Rows from block 6, named by matrix and row number. Rows with one number belong to one channel. Each number is 128 + 32 x the weight over its row's rms, rounded and kept within 0 to 255. All counts start at 0. Numbers have three digits each. After the name is the row's rms in percent of the matrix's.
# convs0: first 3x3 conv (model.blocks.6.convs.0.weight, 64x64x3x3, standardized in use), inputs 18-23, a 3x3 kernel for each
# convs1: second 3x3 conv (model.blocks.6.convs.1.weight, 64x64x3x3, standardized in use, transposed), outputs 18-23, a 3x3 kernel for each
convs0.1 112:163162160133114126102087093177179183141147137163176170084098105146164143181228205045035070109114113134150139156149127162136116146142129179162173159161155096107106
convs0.2 100:157150129147149132125159144101117149122196231135145157051107114096150126120148112110111109157155129120113099183153151178118107186148124114148110080170139092127111
convs0.3 102:117110129123113137125122133160165164162158133133130106117067071138118109115105117126110135178165188156158180092077107117117131142189168102117121097095122159137146
convs0.4 108:168189197188204201171168169171194180119188197097107123132173157109094085095057092090080111109089142121145181091154155089112145096146154151123128138133154164135157
convs0.5 105:103084085121105098144147130126081125124097106135145116160155154143131139153144131093077105140120160158130133118154144122158157108146144138093105095050067149135129
convs0.6 104:175185176133131142148147148170187174104058070198212206110127109094086078134157143139156104088085104154156205125112129170147164191186202125165161131141134097099098
convs0.7 102:156144112144127117129121127115131143145147144141129139116127164169136159102061081133123122194186157124101091128132103144166165124146153124092119121077088202203181
convs0.8 100:147129119154143129141137140119112155129113145134100130102118127151131121173139131116105110156086123149061115129170178112141143130157166132088073156098086147086088
convs0.9 100:119107104137136143137136144133121125127124112142115110109073099089035055145114126147149140130107102139129148070097106107097126138145158110088088162155136125106114
convs0.10 105:189188179181189184158161173186232189116200144086104109123147103079076081116091117081095146087082135159161165123143163096104113137132114150166153173176158141134139
convs0.11 100:132132143124125138112135138161168165154172178148151150094117104162156154146115123089114122196200225165144168111099103175193196158211213130099131115074093134144156
convs0.12 103:160162171149149154155168147169188159138161138092089082115161127087145104171218178147133143164190167129119133135121141105118129131135148132160141162172154127142135
convs0.13 103:109114110117128132111114110144158145146148139127131119087088088177187168174185174078075075131138142150157161089077091111088114151149148105076082115093103110118133
convs0.14 090:122118118122113114096114124130123123114119136137126135131106096145121128144130110129105105145114105159122077160168124155170112162152095098105142114097159115109160
convs0.15 097:121118128120131154111124141168138115134117082126114112171137126130131131128130136165086121157060113139064128122124131130159166136160151167119142185113126183096092
convs0.16 104:147153126122136135132126123170162172130167127120129134108114138115133111145155130121110090162150030140161074151147116145131148132108148143142121132132084143138087
convs0.17 105:096108145102124144128134138140150129148132109171146142162146122144130107135124135122151078110144092117169150118134100141180128134182145120172143127162128140168133
convs0.18 098:116120086128132112133128099152147171158095186130151144177058154147094146158186138136110190119085207123144143137159098115203116090154091142152154131074153125069124
convs0.19 103:146118119151131135154157149110145159149132149185146145133134125154147108146142118098105098161147126163101118097092104122147158125172205131138124162148134143129129
convs0.20 106:141129135134129126128117125146158195125099148135133182137161136137138124157152158119095146093068180151127195102084116136121130117169114167137162154092146133000144
convs0.21 102:131152121120123109120104102149202169152148162088056112137124140129072127160177149128116139141164204126168139136141137173181146181190141144188154128110139119093119
convs0.22 103:129118119126128136152136160169185160116131070146154093092108127101109111133100095102112111118107103140070095174126088167135101155124072129122111135140139121110087
convs0.23 093:137117114144141137124129136133102163119095137124117125125079121146114136138110094101091187093068155144130150129172126103133124143152108151110114169127106158095117
convs0.24 103:159159131164179163138134146130147142120111115179151171134171144116072102139072105121179147075083068113108116122160157108121142143144168155120108130105137206149186
convs0.25 102:124126137129151140131136126083125117154192171149183166146188140152125131116078132146146126132051113134136154147180109114179124124211187152152151116116142145104159
convs0.26 086:137132123133128117127131120118140118153146112158149120145130080146145104139140116121137118145134123165100094163144143146132134126127144087125143098118125129116119
convs0.27 085:138130120129124117121121118118149112156145117162136118140122065145120102138117118119127109142107118149072110159146141148140136131140142096126129107117119126101116
convs0.28 100:132119127115105126104086117183154145160152156132152154108109085071116134106137155080115093056129134122169145160141164149121151195146140117106116119139141087109124
convs0.29 103:095130165122143155109123134132152127161177123134156140147148134153174178110123149128130097121179182093164164136134115141155113139187167119161177094111115137142132
convs0.30 096:144139148164141140125128130171142147153142128147135114152081076149138120092123132172066105167097100178125110112092128115089115131137146119150194088124195121117157
convs0.31 099:160156164139129138109098092089097107171136189163104159113087085160070121150111134172136133155094145128108154172196192139174150141172153137143140120109147095063092
convs0.32 096:113104118111085123147126144141082147136132179136180154124037114139158133119185095094097108191197127142137071173183147145115120136104122163161133152145124174152111
convs0.33 095:129131142142142143130119116120161185108134164116143157125124161128112129130121152121108164101084154112122149107086119116145129108159128122126134137110147130091156
convs0.34 101:148143132136127146176183181139063118102129136168225180067017065134155094146181094089110108157167127141142118166181140197179155138124105153124127115101134146149130
convs0.35 103:118114123131147134120137124114074118156134141170137159115096113115098132104094119160145129131142136079085100198180171154132137142117113115133101140175144142165185
convs0.36 087:134131134132133133130132133154129098185145105159129118160102059144115116123101117127133116135099124144083128168153143135125134127133140089129132111122110131115124
convs0.37 109:148118119151128147168140141165135124146120113131141112053102168122161177154171143092090092118119109133132143118169149123189165123179157199123124209114121168102085
convs0.38 102:116125150131126149131114134128135136144148155123101121140126116130118148120119150121126091106145137102138139151148151144124131177160148070114140071105132114113130
convs0.39 107:148144139110113116106110110146143127150131125133129130086102093108103115150139138133097108117093111157143163125140147109123147129134143131140132167175168129118134
convs0.40 106:150161150164173162111111103133153149201207224122101123173151164127081142070067092154150146114109111143154123159189199085102098137139129144164142151151144157151133
convs0.41 098:119124129134140126135140120169163134148128122119125150187132097132116116098132164197096061180068082142107147145120116130113117111130151120124156094111185108098171
convs0.42 103:121125119129128137108116122138147106167174151161184148100111088098090114105092108183181125169179164142126125088059106150147138128131106069069073091075127121122145
convs0.43 083:112127134120134133126137133108137152089121154116112148056112152088124159133129145143117091123122131086109130158147140147127120153137102125125080110137101111152145
convs0.44 107:135137134180177167201209193178146144108085112071070093150156166081087109146145117122143135114130132185177168127155127140136130168143148126114134151144140134139122
convs0.45 104:147132144167173174141138158139155142144164131131104104121090102095091115109078107151145177142126152110072118112118121156201162147150142105057135169147181160170187
convs0.46 086:128139135126132117139128125151131134151137151114106127100119125092105128117100118129125114088126127061137155147139137130132161150143161158145105134131123087129146
convs0.47 098:126118119137140129135127111155158141150118119142120151144135113110115138111142172138131096093118112100129177113122117134157128120148164144145130155148143156159111
convs0.48 105:156145167122127160118120151156132123170167147173145145109111109133129130122115140121080083127088088124087108136146149144146165158179157159139141147138145119091119
convs0.49 098:118127134131149145148149123168104167128129141071179161161149118119175119107145104167078126156099136114114116141168098124221137142179130143109185159064153156119142
convs0.50 100:143128121162141115158124107116107184132114156144158100131080137152122119134129140057131138055177157090167135127163082154185081121148072141130197106076184120107199
convs0.51 100:125125116163166149155154127143173178172151195111104147190147157186124151122120129158136182142092187140141182147201154121224133137198128142163145186130168176142141
convs0.52 105:115125134132146148176190189107070056211220210134218181097108089133152147138164140143123127102091125114113133173208196124173161105144145159180177172173185142158157
convs0.53 100:145149169127127145131126118150138163119098128166167145093066122141103101158146125098095089204214180201183204164159150161168139131180166131145134095112102152166149
convs0.54 094:142144147133151135150155152132147132170159164169122155124121145129095139122085149149159098100085119103100141146139148146127154194172162139181108124179141127122185
convs1.1 110:156156180127131153136141159119098125117107121141133155098075093129121117199213178092087089115108119160174174134124127150149143151138136148142124105086087118094095
convs1.2 094:122136145178170140171137110159117117091092133101124157189149139127111111126110122118083073104092094104107134137145182138147146087080080059081143061099157119120155
convs1.3 104:152165149099096095058060052116131130111129131089094098074076101074061105157143147190192194144151166074071074158148152111095110118124129138156140138136132115082095
convs1.4 092:099104056126134095109116085149144141117103145124099142224255235248254245173136166119171162170219207121129110071087110082105144089117135173185171132168145179201195
convs1.5 106:081072074105096104111119115145111121130118115131106125162143166138111133113104128158146160097099120108104120164144176118108130132116144139177150146154135075044054
convs1.6 088:167153124134137133136136124118109127114124137114126118081065100120126119089102106080069090146159167119138124105091101099085093126123121114102114117140130159175164
convs1.7 094:109091091100052051063004030122159157081096110123113098125153167102137164102122158160158145152138147107063078112121113123109108119114104098095118157147175235220209
convs1.8 108:134121116124107093126109105182174161127143162123122164150148143141148171097121149161123092151108111120087137147150153154141142164151143118146159117151158146171152
convs1.9 104:096097109107123097120147113123109101150146149145170154099087099151161170204234236110117103114133129092110115170157168139113133123107122146139140147125111167132116
convs1.10 100:090117107149165158115149133142156132131097108118052102186210198203211189103091105114121126163196178114103099091110107117157137150159162187184173163159159171182175
convs1.11 104:163169132112106081056023041170156148139126116135123113136134146125110132138120151216232213173161163087074076126115134082069094104093112119137149152180161158165143
convs1.12 091:080085112152162167168194181136132130109049086094056098232250224148133142128109120156168152119096099100056079109090097143154167134151145111107101089083108101089090
convs1.13 113:104085083064063043056043048150144135119116119101102109144153153141130172130150168176181162153173184084075079129156160100109140124156162157171163187186166174159145
convs1.14 099:134127118147129117130124096122116114169191183149188194101097124121121143144153162117102135095110159082120164123142165088084101108116133135154160118117123110094110
convs1.15 105:118120101126136102106136098073093140103140168080139151108115119114134147111165194143134157144145174114126138136143161099075118112085129113138106105094070070065086
convs1.16 096:115152140139203186139183195093103143134129148150125126102100109150116130169135131115094089101062055115108081121132109083082109099086122180112106156068100113073070
convs1.17 104:086138151045120150078127183109102120155115091139075060096107131112103115132098106120091118138099128120085104155128105115083072132093110147137102120136085130150121
convs1.18 108:078129110121145147080101076134101134165111162113070108121134132155161161112090110151125117123133128097097119133139164102067129142116158164163171152162133130087100
convs1.19 093:138120126127103093148135121151140097141152126079103109085107079100113103135152150125121083117103084102080121109114132073079072104091074109115142100108132125134117
convs1.20 094:146154139151154150159141145115060123150121141135119128131084102142117116151129137126130133170146163143106124159177163107124131118136144147151173143159165115084115
convs1.21 101:087113112153192179156186151114164145112121134120096120106162127112138110086080075083085082083115103116131123112099137144140149151161146155163157160139122123097110
convs1.22 093:089107146084113151087126149104141124116159113107126093147144152172177138173181123126120103100115114124134138124132120135123102140116099200202119187164095139139103
convs1.23 097:137126118144140132142139121125122107161176144141164161087109166086130201085135190133106144088085160064078152127154178074092111106118110168165147146119099109084094
convs1.24 098:122139140121140128109129115078077100104087120137114134107111145146155157153136168170173172123109137069048087153195187117120137103099117115147146153163130177189175
convs1.25 116:094095079096102082093107080105108119113096114102109118142171148149154146169148140117117117110136126081092093106080135107065112101094113091079099122103109155139141
convs1.26 092:136155165137165181122141143159153133142104101170122136137155161094101126097099112172145148171138106147118093153154136166207204131174163141112091094082081096094100
convs1.27 095:134157165135165180121143146149155132146106103180134140142161167097103125103102113174147140173140110149125096148150143163204208126176164144115101101083083100096099
convs1.28 093:181177179142151171109132155092138194153151150195158129095122176091109122126119105070094105087109110131133097172140134169154160135126169185133089191151091159147125
convs1.29 103:100103116008035081000000085147125123086104118085096108147149122111139144109127147145146145131147154118109129121103099117081075171139141135112100134159141146157158
convs1.30 095:113139143110122126103102110127104120151150133145156139109098115148104128186131130128092107138078062133057042134123107112095091128120119141180143092131150085111114
convs1.31 111:194202189170178164162149153130178175117133154130124145119162138103105108102105111148152148133111113132101099121113158177180173160168170095086098115104102127149138
convs1.32 094:107093087166174159144145130124108110141128128119071110124127124141143152131131158118077063103053041151141102125143115086126102072083091104094125072074108110103112
convs1.33 100:096125117087136142078118127110080097129100103147119105152118106169124118169126123125149137151169125162148118149139133140123131092078100138137111149147121157138092
convs1.34 088:177190176175194178158159158128045080117041104112077105155143130073057075127094116103105114091063065113107094158164128103138120077048066101071101083078122122121107
convs1.35 098:135117129133119147100113129092113091082107115134182150137152146105094095143125122192193182131153158109175174108140109139147125119125105139162160144098133133106130
convs1.36 091:111126137119148165109138134143171137154123098169130116146165152110116125099096113157140145183155115166137098142139120155181176137182166187152118121106099104097097
convs1.37 091:136159109142161128139162128090071106106102115131124089130111108117119114119139138148121123142154152139160168127143100118140119115122107156140153164104108153083115
convs1.38 097:126122123079095109074081085132184185163168142150137104115143155131152152131126122091101124100100092127107052135124117126121134138143150149134116152149128128160161
convs1.39 092:146153151138150143120122123128130146080072099082085106160151162061047067023024043175184182155156163094090094122128138133126121096098100171155156126122105065033069
convs1.40 104:159142143151158158127121121119131135153148167128139168083081095170170180191192197162129155145145142184192191102099118111105123160181179131122124129095118119108132
convs1.41 101:128148138123145144099125145093086126172156150155138132134107112158129135168125123137107111121071068114069073170153141093067081123104122163189135145161122120112079
convs1.42 105:125135145124133135071093099144129123149144140139149144145154132138131121160133135123126137143159150108108116186194200156146156138124133163196154168203162174168126
convs1.43 098:156144129183158130160146122123157149101130165125143187155148134124102088109093088151153165117149173102126153131136143185192153161177143112136168107107118122102120
convs1.44 098:149168152147165159166177171123128130164177179156168153129112123116095096180172168135131135102110116130126123090075106114098119113109114169143137170137129103074082
convs1.45 113:135156156119126124070071091103131107110121114102084101113107106113121102120134129132122125149154147094108113142142134135133118119097103138161151105120107155132138
convs1.46 096:149153138168168141142148150082089139078092143163156201152145159114093104105098116133156177121138158124113122198178164254231155133103066123120136114106114141113106
convs1.47 098:147170149113148143083112136057072116164153149181148131116084102135100116176131126126130132156136126123093079212173139079062057085058078179157119169155092137121083
convs1.48 117:139129118125125109108112113112127160146132165178153167111128168122138174141158199125141136121151140123146134135124154121110143135117159138112088112088063094081084
convs1.49 110:088124089116147116109127101084024093096065152116137193156130132122098115120115176175177153168184179161147175151157175153129150111080111150194187194212200175174162
convs1.50 104:105131109142164127152155106107071092150115136125130127104102091112117071151134084143151150138149168095148149115128140093091103107070094097116178082112195086069128
convs1.51 106:129165149135166149108130117131137143122112150105075129093134110110136126102100090090128120105173149108145133100106124130143167139139159135147147193194167183200178
convs1.52 082:117141119142165147121143128119073096115077102086093107182184171118089092106063063147202195160185151089093090123114114100120121053030058170153143151143137105074080
convs1.53 099:127157146117138138124119117141147146129114119161159157166160133118084084190166181156170173083082086103109096112088112104077098112089096112092097160157141142163141
convs1.54 113:129126129140147147130137139090103102092084094136185149148178178134134137144121128159168176162224209151189187136151166173164172116088090152146147120082106120103128