python train.py --image_size=32 --crop_scale_min=0.4 --depths=[4, 4, 4] --beta1=0.9 --epochs=18.6 --lr_schedule="cosine" --warmup_steps=710
Rows from block 8, named by matrix and row number. Rows with one number belong to one channel. Each number is 128 + 32 x the weight over its row's rms, rounded and kept within 0 to 255. All counts start at 0. Numbers have three digits each.
# convs0: first 3x3 conv, stride 2 (model.blocks.8.convs.0.weight, 96x64x3x3, standardized in use), inputs 26-38, a 3x3 kernel for each
# convs1: second 3x3 conv (model.blocks.8.convs.1.weight, 96x96x3x3, standardized in use, transposed), outputs 24-35, a 3x3 kernel for each
convs0.1:079083083087107086076086090160140115118133105159154154092111119122157161145178177161169161157143161141169156098103100109104113083095108109102100111114134127131131175186169137140118110103096144147144144138125162140105147138122130148132115129119195139083202134090184135099102073091118102113110110119106057042071056026085050049127119109147139140150147128
convs1.1:117126103111142136140139126152200157159221199157227167135146126129137128150173154112074128118112126148137132119140149131153168129122155130108126095076106076081091113094107157155162162155137150174127140161137113132081099082090100086083109103093119106126104109146127123113109117179133151165119121190113104119100089103091114084
convs0.2:116139121098091101083072081160140139140095118161134149076051050130119125164181167152157161163152153140132122148132137108100114076065087132172143116165142093141117123137139153156170127151146149151128151171156160172157086091083093096097134131147114107101132149118121137137115125116145162143157182159130105092113111077116077078111104091134149128142157140
convs1.2:170177156153182161114126116130175153145193178117160154102066131108136126116151142137103112094096100159146170110102093111111098105120100141111106119068097092102085125100121163128143129128135137116120148137144074095080129110101167139117156124124152167148141136135126132141173153147056097111068020095123117129068061078114108110
convs0.3:149138123135125079152117080106143125123136089102084062134127122172143125174152110192156103190150105168111063113126127122115099131114097106105102101086092104080081105114152152145154139125149115108136115092114130125106123117111129115103159117107138101155117101103134083105090150186100173201124180201195165115192140085230151073105111146109114121101048104
convs1.3:138143151144153166127110111108135121110133150142147141081101098092079141090121125187126118157134133133128121113130133119143162113119110105126139099130137102129136148165171150198213132167165152144129134150151114138134152118080163110087154110105115124119151108103153112090167150147160147123159142141116126139078107124084124166
convs0.4:127126146159138152184173191145189173133132114083079089109116123161181185155164173129144148147152170145145151122125138144153148195203214126157150105151134118162148104104101089070074136112127137141115127128135138180135128127152106097116121120129117154182135160194131174192100120112105120103130128106157138144164125158151158170100099118106130137137136138
convs1.4:144157145128123129100115107109078099093101098085061092110122088120157103049065041139140120183227163141134124126151132175166157116107110110120115095119120149137135157137118089104072116106099132147148115107122113096105116103105121121127104118125103108105094096105155125151159167172094103087099125106122114112150186153158172145
convs0.5:122084112151138157149138170155157163122139165126111153090053074116111098143119121150160145160174156123137171106098107159129139171168176130164144100136120121159156118136127091126080113097074129096107124090112152108072082043058101094100127115126167186175168196197167199182102106095126137129117125123141133141159140158165146149143155125124155117119139128
convs1.5:097048078047042046134123120090062069052081061117099092095102089108096117095063097155126134154139141155190145120119089119113116096055081141176165125135112169173149123119102078075041132117124150185171150164170113115094150123144141124113135120090093096117102100101079084097102095121143138146174193173091086100117113099142143133
convs0.6:082054035129126093136140132131112118157171134176151126134112104147153124171166138126119107142162148135153154097110114090093093102094092076098087094135122045100077110117112094098101118103121095081086102099101109110120119084092111105085128110106136148143113126134107120112110103103134151154165189186148156122148161168124136147082099074091127098090118123
convs1.6:137104123053050057151131164121110118118126130129123141102134113109115106112104122171197151150171153134137105082075060137132125132113142109130129188211182181193159101106085107125085154148145135121140081059081077098099155137124143129126148153117127137147153139129109108078150130128141170143175200161091067096118135095121137128
convs0.7:097107107088111112080083088144162162160138171149145141107106107112124126133138131141162177156187191162179164127142142063106100109126129115123117120139116093109089123117104077072085087101096121121127111119104115109095154139141085099092087083068132138129127113116093090078144156154125133138136145118145186158118125135099089073131152142137135122108092123
convs1.7:135139147113133119155169144143155144151158156097133107122132124171150154118135140148150134133160143108099093140147130125140120136130121074028056088081071172198196182192182163191167115118093167161173041036061162172156135123113131134122110133120082071106101057075119083093145133174135138169158180167152133127098134098116129125
convs0.8:126109120119146123117132125101107115149173142164185176095086085098106112111125101145147134144139135140133127110092104089074085091062071106090094104103102134121119198211200173176188107095108146130149136113138120103116113095101166171153166172154121108110105106111118125114102093097095081070097080072131127119131152127125132122094114107104095094095075078
convs1.8:122115124078049063106072104131147134135152158130166140093141115119129106149145136177195167114112118110055084146139129097114087106089095127163122163171170115111127143167108186226179144155138145155132136152132101136098131125132116132139131138130123110108160150156129151122112115135110115125116080112105102100120148109117141119
convs0.9:114126136093107138153154173116147156114141157115118163134146144135144149134132122175188184132141153119112125145126118147150163197239233125130121095119104133170165136141152098114138086105124109134124131129119110152113133129121142138140153159159137147165141173180163197203103105113111091097120098102133125130108120113138165163114108101085075086097101105
convs1.9:160174185139154164110118139101080106118105114131102140117125115158167143108107087187200207116129138104087121108137092105132081070080039141159118099123131100104100137147130105112112100101094107141121135102126051038048141118128122122139117093107129130122117106143176150148112115117106109108137118149148166134222255225199234185
convs0.10:119099131112110179116130186120147147097114145123115153075056111066111140102141186142158128132175208165170175114057062125103131087106133142143125156154169159183185148123148183148140117072066108118140148137154152144123112082084116112134118133150119147152147150158120148133131148148134133138134146135134129109119118131138144129169183160171179202151165169
convs1.10:088099120101123095131110107177166158185188167180176157122111112126140131122113113140166156112156156088128149101126154141175169171171165083059115091100133128127144139124153167148173154142161170161173163130145142126120049048041063068044095069047027054070042042075071078111124114142130145158094132175123115115131126099155134108
convs0.11:144162140144149176115133166108112096119104106129128143154153147161177162149164158180160111207168130192158126144165154114139145096095101094135104098164122093133090098088092100120106120144149105128122086141121098145139120149137128168154118146131105158154072126146071117113075072076062050072078089105202220162184183178172196162109101123091099080107079068
convs1.11:150164158106080086109137111138132122143098118097058118140151127120168120117140109131094114166155151156163154107116094124148146115127129124174164118133161134136154119153109145162158109164132118126121144167150135153148141148126129141146121139149139115142206170173180182156100114089121145077147147103117101128155210175129217161
convs0.12:118099130092073105105088115099069111087096146112120151208241230219208249138161165121142133142177156147151141123112100112114088101090072092117096102120082112114101128147156146176180138166169124165161149205178137170152060086097070095103077104094151173133145154116111123115098117096103118106106129115118109138099128122131129123136144111145125123121114107
convs1.12:206204205133140138117129141108128113135162124125150124123118103149149134178234168073059106107108094157154146128135111112161106112125118148139134148118165152120142168157149153149137142141144137128130104105102118134115151109067117101113120108133133116125132126141146123163131136141099094127107109140139149128089091093121121102
convs0.13:103123129113111142131128152135121090134135145152173174110103096138127116142164146123118119113144157118150162111094104107110091111111116110127102081114080062101086110099125113114124143159164104134115138170154142155133109086085114090076128113105103086101122145125166208163117117125086091113112116142099081082108114120140122149106099118133125146136160163
convs1.13:099099096123138129115122100099130111120158142117143162133093129097100109123118116108101115104079097158131151085120071096144082084093060124109140104101120093099087110122120111084094125119120129109116109111112082113085105105133144143123178143098149147166155135169145142172154121150115100127120119134107119118125127110137159119
convs0.14:107103123121136132159163181078080088137145148127139129098097102143153152167175153159135094149125077131128074081098105124126136139157148113111099080097073055086040131155160152170170163148146092100135122105137126108109058062058132136110144137137116063085113095078137099120119136153153187209181210237132111115140137133137137145101117086098117086107104084
convs1.14:123112111101124125107093088080109065108119109123148137104062095121063107112100104176135144120108125158145148087102102114153155089085106120140157144145174112116139132127099161147155123139115117115126151136163118136121132129077133134079146118075121120130130086099134096099167163146145135128182170170137140145074099104100133127
convs0.15:111119128140123147122112153111125063126144076127149138086075081125133133175191182148114116170153140166170150126140160095112123064065080160175180147167176129141141126137113111129111119134146139129124148151163162191185090094107116105128124128137137171146127157132109155148070070053091114064109119110143160128155160164098130146144110127166144158183173171
convs1.15:139128140123143120079061067139152130106140117092102114156148157123178125137165143119145114147152140134136145120114104172156172225175223124146130140161144084087082099085088132129119150148137103089114163165173170204157138142131124143143132158150130167134138139130125141133156141149126137144071087121092064095062049049090129095
convs0.16:093075109095086098102061098117129155148155147143132143169190181179190188143158137177161124191163114172156138074096097112129153114141146074144110102149136113157150119139103158161116131140116108155139150155133134155115119129124148143139117106101142156118146150105143112090129174163117163137123141122136123140130132123128084085107154119109130078130127115
convs1.16:173191176167207172122118100119122121144180149183202161074083076102089123117142155142131125128123126134124139106124138133157174126130138113140154114161150089082115186188165169192188147169171161152143113145156099116125158129073150123075149119079106105104111083072129093100128125138108094110121084132111145152083099122084112108
convs0.17:073083112072098091098071091103136121117133145138145163134152150150156153123139128170162131146131109137145128088076082101103100123117107181187187184184198169175181142171169152171172110114116121136148142152133141142133089097112087083093126111115116106100146170132155164153133151132157168150142138137080060076085090071112068103168163152148147139127147142
convs1.17:155169160155219180118116117141186144206253204163220165169126140165114161148167163096080085091092093142135114177188188191205175144152151121110124111083095129105112138112146182174186150142148141129147097073109143143131128103064123109104138123105101106095047027043092065102173161159155164183139163161166172158104109088057046050
convs0.18:135132136117098113134090115144147132139113058125100075163151133176148122152112053182155163190163144183132128072111157102137173103108149099137161090123159114134160134124105186201181156163158140136124136139127124139139115116105108106106117090109122081079103065020124062056142162163132163147137156144156111093157121082184140086104136138121146124142117132
convs1.18:138135140167200170152136112111136139104148166154172171058091128096080116127131129164138121161136131150138131089131143108149189100135138121110114114124123090094116174160136151183164129137143162165161126146164125167151166128085178136094166135108116109106144085092149102083155150134136113082132107122108156163061088112060085104
convs0.19:154143146148113116148127107140138096140127067089124097117107118118104091150121081175148174205172172171171164099150213086142202122140178128137169123145174119120145133123102158154145137121109118106110129126115147145109085131182055103168082086143081044091105075069099074071165172143130137097133122103143062094180099081182168125130153146132159120139113116
convs1.19:130138125165189166153145120091133126107149158141165158074121193097118171099105110147107084162123117129134119140143187121159221119122168135111070110085078091101117157152143146164169133136132126152168092110145118129125162136120173147124161134116100078074126048063123091064135137126124125076118116107103149146082122147097111125
convs0.20:140125163141160163141145156128150145107139135143139130129095104108105086110079092122107101118095088164140152129141155161162175122131152146174168118160153140172169165164138124142096095078066132091099091074069105067082078056069100105093122109106162179171141178168140163143137142113123125110108093099162141145154145154190191182148139129138147126116111118
convs1.20:093027076017000001132089116074041068047032033114097115135150135128114120152098140156158132191206165130173113129151136123126147136125147162202180160173158125097117128138122109153091153152145110123122124141153129136133151146147133127138156139115123135144124148136091110085097080093133150124143165146113123131117118094145154145
convs0.21:137125124141146129136122119106125143134140174127133163150150135163170150172171152180178142157189130177170135140128107144136102168151141177155147162133120161125120082091097102135117110119114159145144152123144167151141137127132132117112156125129120127130099119080099113094085073098095096112088096117168191149158175165176208162133118138138135132155162156
convs1.21:111128125097134137086081077084123074125159118139157130150140132137122146117161135133089112126133141130118135171149151167131150193159162161169164131148174125138149129174154159222208132195179140134148164158181172162158103125109088112101092121116072054060072022039149063092122105113129105120136101132146123121110129108096166104
convs0.22:078099082083086100095087107119152137094137125111104112052050050083105082121128128139178160117127149117155140086076095068068057043033034164172159123139122123146119165171163155165154152163143140151137131137117152163137109113115059090076072083081105094096092103083075105078119103095098087079095099080098106098101085085102096089112124101128123127120128115
convs1.22:087096075110117107128097103140175144168201174105171133155192192157184199162180170094065095117142142106121121211185169185181169189186180135096125106082096104107122138118143163144168143148134146148145063046067070046056142121130167132130164135125117096117116093114120110115091044095099097105106115122135135126121140120105125111
convs0.23:154142150177168182166172157148111165133144160144124132069053065065081073085084106123115093115106118109116134122110143160163169162163176134133102119137096116146127101083082103103095119099099137150105122132098135149117113106102105096089125129111120125104086146113081144115089115111106118113134146126142137129156155157160153161102085075100092070101111104
convs1.23:121135125158175158110121111142144117126139126137140118114064094121084099151107128126106133147126143146176134081102057099115076096096056152140150083094069130138117105110100089064079128100137132136128149136134142130126081121174092135162115144135142123168166162178145132150137131137127103143149148147096112118133132136134161155
convs0.24:097095122134107158122135170112133090130118087132115093082074087118117110165169162149135141171154157189173152115155147120125139122124137133139156158150182155157177131156141102103099130100114096076125091084149132140162109120147139143158145142172164163120164142137147162146099100101111125106098113111104116139129116144120142143150122109157139141188200189
convs1.24:134099110094102100143118095138127132108120118150113139161185180167179173128119131127160121169183168124151134135112144191145193202159220167179152198228189131168132128105127101098092124133142124120129116103138101108098149148123163157136151160135074133105097130087087102086131110124118135130114142137084067077118117096151158137
convs0.25:114096128102106114093102129132160145140148161122131137044043054093114104134159139154165176156139151162139115091068072107089089110107111097098093091081076109102092200213196183216191113131108167141164122137127113118115097075088132137136162172169126106120126119122114149121117079078115093071125122087119086118127117128155140144106125140135132124091089083
convs1.25:102093127055049060089066078098112095126148140153197165106119115139140125170190166141124125140130141131103123132127120119127102138131123149133138133105136126115135127119108208215210151168156149156124184218189110121098117122124124125125147141129110108105154137138135148139135145149147147156118085135114106119115159120093137124
convs0.26:110133138071088132089078125135142091139136115151150145072095101127132135125126118154183190156165179129130151101115099128138140142188174117160125118152133105146142092125128140175163114164145138156117169172132123150113081060065114118104126146135109133091140165112154201166075090093091102103081087091137100084110119100151174163132152135150168185127143161
convs1.26:154120152107107100135133127091080092105124126112139135113112128191173159145146146156125154081064085173122162139151136099132119093119102116109114108062145099085097161135159129130144096082108145161142178178188078072080146128150126112154152117128140149149128132160148128146126109153121109135156117173130141143147153169153146164
convs0.27:114142107121150127149155152129097097136135130160126135132134126139151136122132118105131150124141164131123134083072068117137128130142140056081068057110077038085060128100120124114122106113126114141115105125102088124123111110098141152141130143132133121146140178137144140146150154163174164195199204215097113114097143112143106125077090106085111099091108106
convs1.27:163160160181204183148166158161203205170207218129156163062098125083110098126146138165145147129101125168142162048057024088106068038048040107109112084061076125102128141135133115091097148122102164182177138164131127175154143117102184129111191146127173146161187170166139140139219215201134121125173137152120154156137140135113096108
convs0.28:169190191182144211164185187103104132101088116115084093160178170164173166160154147114125134142144154109116114155148143152159147184195187100101081117101098121107116080069088092095099112080113106095098122120120116088120108121119119113126105116118118135127124127110113112120108089112087065091076063087134124120120130117137119133113098103119095101125105113
convs1.28:156177153167176169154173153101114113135128123102081098108115106159145154152170159108065118115109106125113118124134134098118115097116096162119160084069083160167166127144136069096062102116101110144123067100062093110082122121122111122146117133136132112150124114153181149187119115115107121109116109119177185165191211182175193164